From a checkpoint of a small self-supervised image encoder.
Model: 2.53M parameters, 32-pixel images, arch nf_resnet, norm none_scaled_ws, widths [48, 64, 96].
Training: adamw at rate 0.0041, 14200 steps, batches of 256.
Rows from block 6 of a small self-supervised image encoder, named by matrix and row number. Rows with one number belong to one channel. Each number is 500 + 40 x the weight over its row's rms, rounded and kept within 0 to 999. All counts start at 0. Numbers have three digits each.
After each channel's rows are labels from the 100 images, of 14848, where the channel reaches its highest value: "patch colour" is the nearest of a few named colours to the mean colour under the peak; "responds to" is what is common among them. Only what is clearly more common there than usual is listed. The data: photos of arthropod specimens (BIOSCAN-5M).
# convs0: first 3x3 conv (model.blocks.6.convs.0.weight, 64x64x3x3, standardized in use, each kernel summed), inputs 0-63
# convs1: second 3x3 conv (model.blocks.6.convs.1.weight, 64x64x3x3, standardized in use, transposed, each kernel summed), outputs 0-63

convs0.9:505545500516449448469472519574486549419446467482514551503491435508477485463519517481505496554550515489468532460456440435496437516527525500581478491477392599483519522489495490481488491544568529
convs1.9:476519498491467516490575455520508573407546459496539516473518555476515514469573439558508522491485535512505435448449487496511506476479508488514501475526552484506438483494537560516499655482455482
patch colour: white
responds to: order Coleoptera

convs0.43:522534450446490464399488537513467524503530515492454486501496487476519484441511510541506661497504506375526504499502534485475538461501506510494390491474506529526476479473523524499528490439487520
convs1.43:559494522501490455568508504486465463556551507515423471538527476530558487529473515517505432438526520577518455499512514524534400476490490602478490479562498523517508433544567447534565487520499515
patch colour: brown; black
responds to: order Coleoptera

convs0.25:550533518564538442510499448525486469453525491604473536517567520495578530553534520502451495464632552511515475512539501490531518514440508534505469455502519540463476531433507527523553486468491454
convs1.25:476499548546475495487433517511518412533449588523502504439468541469455479482506557477513511554407537541524543466486565495477519497517511489488464603524452547477439489513435488451519501495435521
patch colour: grey; brown
responds to: order Hymenoptera

convs0.51:546526552465505457497421527544484528500477532532535540530553541549569557518556503512498513484475585497494455532519414457580527498477465547482418478511514472562530482426541551489497466495478546
convs1.51:448496531597520500505466541485478430517519504486482548519491470500511577533466619499511508553430496503464575556578496467506504471462477458532463469491453496518442487527500522575426478500472516
patch colour: grey; brown
responds to: order Coleoptera

convs0.26:536438524485479466627435487510512494487499511501525513499515498496526478542469490421456315514535467572514449500485517475492509492493506523514463497485473450516508512440526484527534468475513503
convs1.26:542419487495489459618510523484485473532514513500459485539514486518568447466456516413531583450514523473526448475510524513532431540473493588496457466566506569529503467523535493504560512512494508
patch colour: brown; black
responds to: order Coleoptera

convs0.48:523557489493503479548464527519459488459483489440498496523542489450547510509504579535464480459544488559506540487574534558463504577491512476528468518484527644517460553499521513506461485401481526
convs1.48:530510591495554485534514476514542508470525467527525621485538537513509441495540530529449450589486471476474465473471415437492546474529468490515422484533461526500506465458453477533466529522443480
patch colour: brown; black
responds to: order Coleoptera

convs0.52:570514544525494530492499487526438494479520476507397465555569504478575594547534527508469491494568529515515465449471503445539498506465543538425473510522481509549458505453426548517548443510490521
convs1.52:430520579517512498442472538490474465540538586496503492514445484531438501530504442476479565476508531514561528499517553436479435480456454441538444491479464540544453521517462538588482482499532554
patch colour: brown; grey
responds to: order Hymenoptera

convs0.56:521554544446528420504439456509513510487517524464489544483527470494527518528519572522447501546560496477516479522544564522457519443462478482437432498413484508507427495440606537508492498448532519
convs1.56:496498467457531457439605439602494519522557509513467479490448524526510472499558457539546506505484466448564537510542521495505425454444486480521468489597497508516534539530538502510556469512467554
patch colour: brown; grey
responds to: order Hymenoptera

convs0.10:576535503547517544490490509541472506474518517463494518611553446490493559472511545491544479565471532494525467549521415485556527518481483579468445496496458445535440508454450572499562478505469487
convs1.10:413523518536542476469497537539454495543518531462496483506478567512507579512496537506461528512480526524466526451534535469513552513437488479555464496500500530594411498516450535635515534524468501
patch colour: grey; brown
responds to: order Hymenoptera

convs0.16:610503499468500558521467487515511575481431489492471508514546499467522492476493556506492440524533473519512503533505454402554467553478487499486485498562409468530505558402524581523517522509491538
convs1.16:425485538437546508498454576526453540492464459483486476560500498434458465473448438509538501580495512537445530515518521425506549481548525470511503534492538540539548451472497436514446560522500570
patch colour: grey; brown
responds to: order Hymenoptera

convs0.37:536483537437465433533466476550442548548451570511436553528509526468556524513535561566499512524504541512540470402516479477452500507508503545502495579484522517504515511535521569528528447518419524
convs1.37:527499558478531590470488465525519502448561422492552482522457488531488505529489469483457521510413491514411589550481530505469410467521529502487486489416489515496545514525506479550445491539556533
patch colour: grey
responds to: order Hymenoptera

convs0.49:452492535478551485491506473514516545569507520557470545523532515485562525531520525532567528421513503496548374521538540400524519480442506526524496458460518475480516512486544540482499433451443552
convs1.49:428485484489517593473545475519509535482491459557533511473461503575513601483460491487518518504460459513494606564538611485495481505510597513466507511485553545488485510526521500466492475470490534
patch colour: grey
responds to: order Hymenoptera

convs0.45:527490466503460505477545522591527525488472496515495529557516437511541541486484480505380476511526509467461595565449457412570517477469549558552493543517469538484488483472510498521496522546439507
convs1.45:542541525518463529469515391493536522464530510495520537479463478498494511455522473474401519548501413446547458541437505478562507507523471442563525502489547476470522524447499522532456605517516463
patch colour: white
responds to: order Coleoptera