From a checkpoint of a small self-supervised image encoder.
Model: 32-pixel images, norm none_scaled_ws, activation elu.
Training: adamw at rate 0.0041, 14200 steps, batches of 256.
Rows from block 6, named by matrix and row number. Rows with one number belong to one channel. Each number is 500 + 25 x the weight over its row's rms, rounded and kept within 0 to 999. All counts start at 0. Numbers have three digits each.
# convs0: first 3x3 conv (model.blocks.6.convs.0.weight, 64x64x3x3, standardized in use), inputs 0-5, a 3x3 kernel for each
# convs1: second 3x3 conv (model.blocks.6.convs.1.weight, 64x64x3x3, standardized in use, transposed), outputs 0-5, a 3x3 kernel for each
convs0.1:500500484487490486497503490486505488476501478470486456496522520476486498513510514487499483484481468464442447536535524466460449499528527521523518534536512532525508
convs0.2:528529528531516509547539528464527488468546506473505486504496488478522531502513495471474463519504482477507507493493490455518536495519530479488498507531517461484488
convs0.3:489488485480510496486511484515515522467472507514536546514512519450435454525484470530500518517493516538519542474470486517497493493493482535533523508510508472466468
convs0.4:499534515518520502515519514546522509520508505495507529515523505474502505494506517539547528526517503513512511516507513537560548494479473538524503537527523467484482
convs0.5:455470457476492481469487485515487494515485492540515523504508509503516533522528540523518517505501514533535531493496508540531525525533534504487503485462481510507503
convs0.6:536514509533515520520497488523530481502484476481477458482494480515535511468477492511487469514521495501507502497506506508505521523546552516528539464469481540546533
convs0.7:553540524511481476483436438504483486471478474507548550498468498505451464547525477510476431527516489525516505498494521508506516505507515462481480487499535507514539
convs0.8:519510515518510511517520516511469483533446480517448469513491491551520501533493470493467460541499486501485463507498494511521524500532543526476487536470468518470480
convs0.9:477477493497493520516520523552522508532519526504487516500492501495485511503500513543539542487475515495465497491476493494467490485449468488494482475469462496484457
convs0.10:544545531528529533507508515514508511529515502521511500472508506480505511502512513504503529510515538500516532532551517543564504453451438523539517530538508492497493
convs0.11:481474485515502511524524518522508520501477496538538551512487521499496499527526511511496521504507521494492488473441443497519500520534517527520512528507498497491488
convs0.12:517518507495493493507509514516519494523498486506463448459489506482527521504526523468455485529535536520543513488465473530532520464479460515546534515509498507517497
convs0.13:457456470475487498500512505545517497513495479515514521524542548462426449521514517556547546487485489525504500493471480479465502504511529515520489493500483479482471
convs0.14:501512495503507490508505488511501512496512541488510525522512478485500524470499529483492480465484513448471514496502498475513523500496523494495502487498502483498502
convs0.15:479516492477540510476543514482482492497521507499516532504486510509457490493469490476473465501488477483484473493510532487494512490488511562524498539487459546486453
convs0.16:535523501550537539548522547519513482540528438514516457481508528506521462488531473491506515488476490505482460512512511508525461489508475522518516518524513515529504
convs0.17:507487510478485516496472522466507510486508486507514484489531499537533455513522483471509532530531509504505498532528503539524459499512487487491485517520503519506499
convs0.18:509507499518561481479515461493475531514488528515534511509561489532489536519523555499524492501492520514480536506570510523480532488497482480490507492440509527466516
convs0.19:525510506508486487507524522518474509509449512510447507499501494521553517499525506504458488509480487503482476481507516488521533490518526509484466553496491541484474
convs0.20:487509466497543469504555460519509500505495491509490516516476518515482515527491541493485463489482482478471490539483523555449541516454500492499526456468512488449530
convs0.21:513507516523532518533542511470516514461513526474474494503535480516514510548536562490488468485486489476458515509533528509502512507523504507527487494500494465425472
convs0.22:509508509490492493507499509497527517503520514512511504483490458491472481498483476482495504468509513487512524488484479483469470491477437484524521459504499496515515
convs0.23:486522502470532517487531513534514544516511564495496552503473489493444515481463500500503503467476541459468522483484528479458533503483521494496501469470496489474467
convs0.24:521527519509508512502500491550551530523506528522486522532549528502537534506464508510498504482471488469475501480547526459471489524447481479464465489490504528529558
convs1.1:511502509521498514518497508479476474483477477487489494477489476509507494487493476471491484481496492488510492490511503474472487481488492513521503523526515540531521
convs1.2:509512511511517505480486497498509499452473472498504511543534518523529498520521490500482460487500483500522517437468497486498499513528520467472491450453472487480493
convs1.3:509525508478480480480482486489505502478518492491505493512531511504507503488485488497490511542538541533524538499489490483483474496487486504507516536538542504503498
convs1.4:492478492475462474474470493525506507526521528522534542516513527508498508515500478515509506509486476522513500536516514543508517495487492485508510495491495529517532
convs1.5:485498480494487485483467466508514519502513507499496495452454450497500483489484462491492497506516513527521523468475460508545511540570545522514534518494502508497508
convs1.6:525512506516496506505502495489482481513517518504530517523479496509464492516493519491499499490486481503535536534534538537543540510514499490485503494497488535555543
convs1.7:510519496522549523522547520520524521521538533542556530518517484502511512487481494508510495517521510536543525502507491525493508508485483477472490487481493524489516
convs1.8:471491502499523534500519531491503510483502532495498537485483480505496490473478480529508484533518501532522513497463440514489473505501518493499513473494499479497496
convs1.9:489485484492477474504503495491509485514532505508528508507521495495502482491510487473485500485485506511494525499501499467461469490488491515516521498515516487497501
convs1.10:475465470478454458472443438530533531514509518488478490522503514523510511489506494516506514496511503524541533512529527523525532504505511501487496487461483506484500
convs1.11:466479471461469459479480472497493507492496507509510508506509482528522492462443459534547542554565573537564552506504500515514506493491491480476489507516509525535533
convs1.12:477482496501498498486467482548577567495501505461442458491499533507506536494501540486469471475484478467460462469472472488507485503506516499500511471481496490496496
convs1.13:479492480487480467484482480492490507509531524515524518505512491459454453476475485487482475485487490503489491492476476458435432477449456496517524542569574529553555
convs1.14:539512495544515483531507483489487495517544541523547540530514485508477462487465468467469464474474482506503521476494501520530505535539515497510542486490531487487508
convs1.15:534532526515517512505522507491521493486539504461513489555538506527508473529487474498502475497474451508488475534515490507496463505508482520525508540543538516528521
convs1.16:466471498439459479455459482523494504509469468517487471542536521507512522488493529500483461491461436486487450512498508506516497547554543548505494528479472525498482
convs1.17:529518497554543500554532492484485498502505493482490469488510524493508529461464509492499516476495541507548560486474514438472510516544526523479457515481463496494490
convs1.18:464448474460407447494463478517500511511478489471446464486527483469498462513521503512498498502491496487492501504522511456468461474507504540555572555519557510496526
convs1.19:494521515522562553522565560504506483497513513479501524511510509532544531487507513544532519529532509519530509486475475472471465513522541493497527475479502470478488
convs1.20:489503521469482492458494491479460501495485505481460472478542518456511487475478464498477472486466474481495496484529490486518497497534513513524528531521531548540548
convs1.21:490464476494472489505502502524537536480476485475447461511501495525537526521546536498511514501528508489513505475498494476497491514511513529531530490468481485466470
convs1.22:567544509572568512538546499556560516552570504532531483519498505535515507511490504476466483503488505551526536511507541498509530504511519526532512514518510490499507
convs1.23:514493457517482436510490453479489493495524509490518506515513507493490477464467464465470493471465495501493517473486498495475498533515505506522554494511567487486540
convs1.24:507484486477472469470475469439443461469449454476477479536525526498491483469454479491477486523518535506513535481459460491480473525535502541546550510511500487484485