config.yaml
horizontal_flip: true
norm: "none_scaled_ws"
depths: [4, 4, 4]
kernel_size: 3
init: "small_normal"
residual_init: "zero_last"
Rows from block 7, named by matrix and row number. Rows with one number belong to one channel. Each number is 200 + 30 x the weight over its row's rms, rounded and kept within 0 to 999. All counts start at 0. After the name is the row's rms in percent of the matrix's.
# convs0: first 3x3 conv (model.blocks.7.convs.0.weight, 64x64x3x3, standardized in use), inputs 32-39, a 3x3 kernel for each
# convs1: second 3x3 conv (model.blocks.7.convs.1.weight, 64x64x3x3, standardized in use, transposed), outputs 32-39, a 3x3 kernel for each
convs0.4,099,260,272,270,204,179,200,139,129,152,217,221,208,193,186,174,183,196,152,170,184,172,188,212,187,193,214,181,209,200,200,190,184,196,199,191,199,195,185,183,172,158,169,152,144,164,168,200,198,183,187,183,213,222,205,199,193,200,185,201,192,184,207,211,198,197,171,238,216,204,227,216,208
convs0.5,098,136,144,162,214,243,221,206,204,190,178,181,172,211,212,213,191,214,231,229,240,220,227,236,232,226,220,228,232,199,189,178,154,169,204,199,209,163,184,183,202,228,205,237,267,224,228,229,225,220,223,206,208,236,213,202,211,194,181,205,195,161,158,177,205,232,263,181,189,200,190,179,197
convs0.6,103,208,216,191,176,169,172,206,215,232,197,187,183,161,188,231,227,259,233,175,139,159,161,133,174,185,203,224,140,170,194,172,213,216,195,229,237,212,220,198,212,219,191,222,230,212,172,181,203,239,282,270,243,260,218,173,178,170,190,212,214,213,215,222,156,152,149,208,213,199,235,255,223
convs0.7,099,205,182,159,186,205,189,255,265,276,191,177,168,229,191,180,267,234,199,205,228,223,198,213,214,205,201,204,244,189,183,270,211,185,266,243,189,211,151,132,219,177,173,212,218,222,188,147,156,196,149,184,201,138,168,165,173,126,185,220,166,180,210,188,167,211,226,170,213,243,197,209,233
convs0.8,097,228,225,196,210,207,211,157,167,215,194,194,226,175,215,270,141,187,238,199,191,204,211,221,244,210,217,242,208,208,203,203,221,197,195,228,226,239,208,168,253,231,171,242,222,180,168,192,207,158,197,252,199,207,234,206,209,205,196,231,229,167,201,209,209,219,204,199,214,217,208,224,236
convs0.9,096,206,180,145,229,193,184,223,186,213,204,183,174,223,170,158,222,188,172,177,218,253,162,222,267,176,230,271,171,181,222,155,164,212,174,170,211,229,209,184,208,180,150,199,175,141,198,198,202,196,179,175,199,175,175,208,202,223,196,180,195,195,184,199,210,160,163,198,147,171,201,144,175
convs0.10,094,177,177,185,219,264,245,182,198,190,200,235,228,228,248,255,185,218,201,212,238,215,226,240,222,229,233,227,209,161,187,194,186,187,236,239,219,179,184,184,211,245,221,227,255,222,201,253,237,200,214,217,201,166,170,185,198,197,174,165,176,130,114,156,192,213,220,209,202,167,230,199,161
convs0.11,100,207,192,216,184,182,186,195,200,194,144,204,229,199,200,207,219,200,196,198,204,226,215,224,238,215,212,212,239,218,174,257,237,190,222,229,160,214,152,147,234,182,204,217,182,195,206,202,220,192,206,247,181,172,219,222,205,201,196,192,167,197,210,210,197,182,212,193,201,213,211,194,219
convs0.12,100,131,189,154,251,307,244,253,276,257,199,229,188,242,249,188,187,192,199,186,204,204,185,212,190,199,235,197,257,247,225,182,173,185,176,192,184,193,191,195,229,246,220,246,257,227,183,200,176,193,152,134,216,195,205,207,196,194,208,209,209,210,221,229,187,207,178,224,228,234,184,182,187
convs0.13,095,239,250,254,224,226,243,230,223,217,204,194,202,202,197,215,204,190,208,191,181,199,198,178,202,207,175,197,271,277,223,238,240,194,182,154,171,216,208,209,232,221,229,235,228,230,205,152,146,186,139,153,190,165,185,178,195,218,171,191,190,165,178,177,191,150,147,200,182,139,196,198,150
convs1.4,099,190,199,193,227,238,228,211,224,223,199,185,193,164,142,156,171,149,164,213,193,200,173,161,165,184,167,176,192,212,212,214,239,237,199,217,217,168,149,145,116,85,80,138,116,123,195,185,181,194,182,176,231,231,209,151,165,168,219,235,231,241,264,245,211,215,204,217,213,199,214,217,198
convs1.5,107,186,161,175,147,106,134,141,110,130,219,236,208,225,249,217,218,223,203,196,161,183,224,190,200,217,200,217,205,206,203,189,179,190,188,166,185,237,220,238,218,210,228,194,174,187,203,207,205,209,200,202,214,212,212,189,196,204,151,161,167,180,183,188,181,183,208,174,158,172,206,163,176
convs1.6,092,173,152,165,174,162,167,198,188,180,208,228,238,218,256,254,230,251,248,189,213,199,195,202,200,204,214,222,226,260,261,229,285,281,229,245,247,220,233,240,233,233,230,228,222,231,182,184,197,172,159,201,156,153,186,186,193,208,201,216,219,223,243,226,211,171,174,173,148,165,179,167,171
convs1.7,091,217,230,203,233,254,219,223,240,199,209,197,209,156,159,179,168,185,193,222,204,219,161,141,156,138,112,140,200,191,196,176,161,176,181,169,174,214,196,199,197,195,171,178,172,162,216,222,213,221,212,228,216,203,208,171,163,137,207,206,168,183,182,162,226,222,219,260,247,233,249,231,225
convs1.8,095,219,202,195,210,177,182,198,176,173,206,242,232,247,293,261,225,244,234,193,170,202,182,174,187,222,197,191,217,207,212,226,230,221,198,219,217,209,216,211,173,193,205,166,170,187,219,241,239,191,209,233,188,207,225,161,169,182,155,160,183,158,147,184,162,184,168,147,160,139,154,177,140
convs1.9,099,194,203,171,183,186,156,179,188,163,207,184,200,211,202,226,207,200,230,192,198,217,181,183,191,183,176,161,169,152,162,154,127,120,167,138,123,230,200,172,228,206,181,220,207,182,214,181,142,225,200,148,231,216,171,260,268,297,254,262,305,245,247,295,202,190,154,208,197,139,202,201,153
convs1.10,110,168,135,152,178,133,153,171,144,162,237,250,220,233,260,217,220,236,224,203,188,206,209,203,212,190,176,203,212,200,190,211,213,192,214,216,204,232,245,235,205,218,219,181,183,192,186,203,204,168,176,185,182,180,181,173,171,182,159,149,169,169,173,171,188,211,223,165,173,193,168,170,181
convs1.11,099,240,236,219,241,223,206,225,208,192,181,206,192,176,202,189,156,201,186,199,181,211,200,184,203,200,179,185,155,167,182,147,153,157,151,163,158,254,272,223,240,238,203,194,195,169,174,181,171,169,171,161,162,167,167,164,188,172,166,194,189,168,176,187,200,187,169,191,183,158,211,201,175
convs1.12,101,205,201,205,160,149,146,166,145,148,181,193,175,203,225,195,223,247,232,201,183,190,206,194,212,234,241,240,206,196,205,196,184,176,190,187,187,163,151,166,188,178,200,210,205,195,181,195,198,196,212,218,231,263,258,224,223,226,194,183,200,200,167,180,220,219,213,173,157,157,194,181,184
convs1.13,111,207,216,212,201,202,214,198,210,220,182,185,221,175,206,218,191,186,191,189,190,209,208,186,206,232,247,247,206,180,173,181,129,147,180,136,152,170,191,183,178,192,194,198,218,200,205,199,206,220,244,236,220,210,217,206,187,172,205,199,183,205,202,186,171,170,172,191,191,203,212,220,227