{"arch": "nf_resnet", "model": "self-supervised image encoder", "dataset": "photos of arthropod specimens (BIOSCAN-5M)", "train_examples": 195000, "image_size": 32, "crop_scale_min": 0.4, "horizontal_flip": true, "color_jitter": 0.6, "method": "simclr", "norm": "none_scaled_ws", "activation": "elu", "depths": [4, 4, 4], "kernel_size": 3, "stem": "deep", "avg_pool_shortcut": false, "widths": [48, 64, 96], "residual_scale": 0.1, "projector_hidden": 1024, "projector_out": 256, "projector_hidden_layers": 2, "temperature": 0.1, "init": "small_normal", "residual_init": "zero_last", "optimizer": "adamw", "lr": 0.0041, "beta1": 0.9, "beta2": 0.95, "eps": 1e-08, "grad_clip": 0.5, "steps": 14200, "batch_size": 256, "epochs": 18.6, "lr_schedule": "cosine", "final_lr_fraction": 0.01, "warmup_steps": 710, "weight_decay": 0.2}
Rows from block 4 of a small self-supervised image encoder, named by matrix and row number. Rows with one number belong to one channel. Each number is 128 + 32 x the weight over its row's rms, rounded and kept within 0 to 255. All counts start at 0. After the name is the row's rms in percent of the matrix's.
After each channel's rows are labels from the 100 images, of 14848, where the channel reaches its highest value: "top examples" is what is common among them. Only what is clearly more common there than usual is listed. The data: photos of arthropod specimens (BIOSCAN-5M). In brackets: how many of the 100.
# convs0: first 3x3 conv, stride 2 (model.blocks.4.convs.0.weight, 64x48x3x3, standardized in use, each kernel summed), inputs 0-47
# convs1: second 3x3 conv (model.blocks.4.convs.1.weight, 64x64x3x3, standardized in use, transposed, each kernel summed), outputs 0-63

convs0.6 111 [116 102 139 112 137 126  80  92 137 158  92  67  86 138 125 120 156 136 132  78 128 106 144 161 139 147 132 123 139 138 147 100 223 111 117 115 129  97 208 125  82 135 138  94 174 157  61  88]
convs1.6 125 [251 141 106 135 127 158 115 142 135 140 153 138 141 116 148 120 123  99 114 133 135 143 121  82 134 103 103 144 118 135 129  80 123 129 110 112 136 112 156 154 145 127 173 100 201 100  93 149 136 118 140  76 141 155 162  69  97 193 209 107  66  94 143 134]
top examples: order Coleoptera (65)

convs0.41 091 [148 145  28 118 146 146 106 131 102 122 194 174 116 172  95 114 115 129 144  96 150 117 166 115 149 125 108  96  97 128 133  97 138 125 121 107 147 164 113 158 204 144 147 118 164 185  60 118]
convs1.41 101 [ 86 131  88 154 130  82 119 134 145 126 153 128 149 124 140 130 136 159 124 105 130 135 129  69 121 123 190 159 134 114 171  77 127 132 115 158 226 140 108 100  92  42 126 183 136 135 155 111 159 122 192  86 103 118 150 151 123 134  91 119 166 130  46 128]
top examples: order Hymenoptera (46)

convs0.61 070 [137  83 104 106 122 113 117  92 111 115 123 145 195 113 120 113  54 128 129 123  98 107 165 136 129 109 130 132  80 109  87 112 110 122 153 148 150 167 104 139 231  95 133 118 116 177 108 208]
convs1.61 087 [ 75 119 148 129 150 105 111 107 163 119 146 176 144 168 155 135  88 155  96 124 138 138 113 150 112 112 144 123 111 157 119 140 142 134 114 156 130 101 134  75 107 100 152 178 120 135 168   0 103 138 105 153 120 127 132 166 123  75  98 110 143  77  75 136]
top examples: order Coleoptera (41)

convs0.40 102 [115 114  99 150 150 161  95 110  95 140 148 152 127 153  81 108 165 128  90 101 118 118 142 119 143 169  88  39 117 145 119 136 134 161  93  79 137 123 165  74 181 114 133 112 175 210  92 149]
convs1.40 097 [181 141 136 113  98 130 139 134 147  99 149 129 206 101 214 129 119 163 128 104 129 113 202 110 128 119 101  82 118 115 134  73 115 143  67 101 188  94 175 136  92  94 138 115 152 124 150  98 113 160 171 154 170 116 113  76 162 146 138 128 110 130  67 145]
top examples: order Coleoptera (50)

convs0.26 078 [138  74 102 125 113 116 104 116 130  95 101 176 180 105 148  87  56 109 103 126  83 142 152 137 115 115 124 141 100 103 127  98  92 127 149 126 158 135  85 158 222 109 145  82 124 140 128 205]
convs1.26 070 [ 75 142 154 121 141 101 112 116 155 131 145 188 135 175 166 131  94 168  93 147 131 131 117 173 138 125 117 124 133 160 123 145 137 145 111 136 134  89 137  98 120  98 144 175  96 154 165   0 101 121 113 141 118 132 152 196 118  89  89 119 129  81 100 122]
top examples: order Coleoptera (36)

convs0.22 109 [182 146 124 140 139 151 130 131 165  87 142 114 104 153 159  52  60 116  92 146 132  94 127 160 137 113 149 173 144 154 169 132 122 131  53  73 134 100  88 152 104 158 143  84 126 163 124  71]
convs1.22 096 [ 46  89 140 200  94  84  94 177 122 114 158 103 107 107 127 124 118 100 154 117 102 115 151 184 125 118  92 135 147 127  95 177 135 125 151 123 164 179 147 129 149 162 111 131 117  29  95 129 115 173 119 159 124  77  85 132 159 162 112  88 116 163 149 115]
top examples: order Hymenoptera (41)

convs0.37 097 [ 82 186 131 122 120  86 104  75 147 149 106  90  89 138 118 101 122 103 124 143 224  86 143 192 130 127  86 133 116 132 126 124 167 154 135 148 117 115 154 191 123 136 109  91 134 142  55 121]
convs1.37 114 [164 126  98  89 129 191 108 149 132 149 109  80 111  62  75 122 108  45 193 116 143 124  85  73 135 106 122 140 174 132 131 121 143 115 135 109 115 139 119 107 139 153 143  92 187 103 137 151 119 191 223  93 148 132 106 133 128 142 156 156 119 133  99 114]
top examples: order Coleoptera (39)

convs0.50 093 [119 150 115  36 125 161  95 107 198  85 118 132 137 142 137 117 132 127  88  94 133 134 118 129 139 130  27  99 188 121 145 152 139  78 149 116 130  94 145 174 137 113 124 121 158 167  83 132]
convs1.50 089 [128  95 146 100 147 111 136 124  64 140 126 100 104 124 115 117 121  79  32 172 109 167 164  89 114 105 149 130 186 123 136 107 153 129  96 113 123 192 121 129 137 112 145  96 171 105  89 117 136  85 179 126 198  77 137 129 167 163 179  87 125 112 143  80]
top examples: order Coleoptera (40)

convs0.16 107 [128  91 131 128 163 170 103 137  68 162  69 126 115 146 109 117 131  94 182 141 111 133 219 139 139 157 176 127  65  97 132 108 163  96 115 100 100 133 138 105 112 179 151 121 147  66  98 125]
convs1.16 102 [173 129 129 131 146 124 150 179 173 141  92 127 139 111 167 121 157 138 122 163 100 120  93  95  96 174 122 126  59 121 141  99 106  95 167 125 116  98 167 136 134 145 145  83 150  85 120 133  82 108  89 115  75 197 134 108 111 143 177  72 109 137 165 226]
top examples: order Coleoptera (41)

convs0.30 111 [152 120 159 108 114 164 122 149 179 127 128  69 105  80  87 110  98 141 120  86  86 101 143 153 155 149 174 172 166 180  93 169 129 106 134 112 156  82 120 125 129 122  86  76 137 205  93 120]
convs1.30 100 [107  94 133 197 143 147 116 114  85 129 119 176 105 135  24 106 123 127 116  89 120 142  78 115 150 117 122 114 122 119  93 113 123 133 178 107  58 213 124 130 153 156 134 127 141 130 126 135 126  98 106 161 196  85 104 122 123 162 156 120  73 117 187 118]
top examples: order Coleoptera (47)

convs0.13 062 [176 133  94 113 132  94  84 104 101 129 142 137 151 147 139 135 136 118 138  92 188 118 110  96  79 149  97 134  59 122 141  96 142 105 117 112 149 162 118 124 166 124 168 106 106 189  17 147]
convs1.13 095 [ 92 133 140 147 147  89 123 132 161 150 151 136 120 151 130 103 118 136 128  89 124 101 105 125 115  75 213 101 132 111 134 135 135 101 129 139 189 147  88 150  81  89 109 231 139 124 134 128 125 154 154 123 107 126 142 131 109 128  53 125 155 133  15 107]
top examples: order Hymenoptera (55)

convs0.57 087 [109 191 124  93 114 171 102  98 127 111 115 139 129 107 128 135  62 115  70 109 163 104 177 151 113 122 143 113 106 115 104 124  87 117 116 132 162 109 107 154 164  92  84 107 175 122  68 221]
convs1.57 080 [182  88 131 113 155 162 164 115 152 160  86 162 141 127 151 124 104 125 107 169 131 131 119  77 144 113 139 131 131  87 156  87 123  76 126  88  90 152  97  45 156 130 117 102 171 156 162  27  52 113 158 157 137 156 110 159 141 138 151 131 152  96 122 133]
top examples: order Coleoptera (60)

convs0.56 090 [182 104 130 118 131 147 113 164 173  40 121 130  93 121 142 141  70 131 100 132  91 160  86 128 139 117  56 164 178 124 178 137 119 119 117 136 159 130 153 145 123 162 137 110 188 136 140  64]
convs1.56 096 [ 63 161 150 143  63  67 132 135 103 113 156 101 117 139 109 142 161 184 109 122 139  99 173 214 133 147  97 157 163 131 104 137 104 162 103 133 115 166 108 145 156 120  62 129  84 125  68 134 130 136 122 117 153  42 118 141 100 157 115 115 117 135 175  92]
top examples: order Hymenoptera (61)

convs0.36 111 [140 122  99 149 164 152  87 145 100 133 161 173 157 148 111 110 157 147 107 111 105 115 144 101 117 189  62  34  95 137 151 121 122 115 116  48 140  87 128 111 166 120 169 112 168 161  98 134]
convs1.36 111 [136 117 135  86 110  97 137 145 143  77 165 115 149 116 181 142 141 122 105 106 105 149 185 117 121 104 144  94 146 118 116 125 130 152  83 124 251 114 178 129  94  72 121 137 119 114 130 106 123 150 133 147 146 117  94  96 167 126 130 144 154 107  11 133]
top examples: order Coleoptera (57)

convs0.63 106 [129 135 153 182 150 135 118 132 145  94  91  78  57 121 129  95  78  83 135 150 108 157 151 176 128 134 183 197 141 138 150 137 116 154  68 104 113 126 138 121 107 171 117  81 134  99  81  79]
convs1.63 091 [146 107 149 175 107 147 103 178 154 116 138  84 101  79  96 123 136  75 226 103 101 118 129 165 147 148 102 126 144 132  99 143 151 121 160 121 120 153 153 121  98 194 130  92 129  57 132 136  67 179 140 138 117 102  83 139 164 188 153 126  92 170 149 134]
top examples: order Coleoptera (58)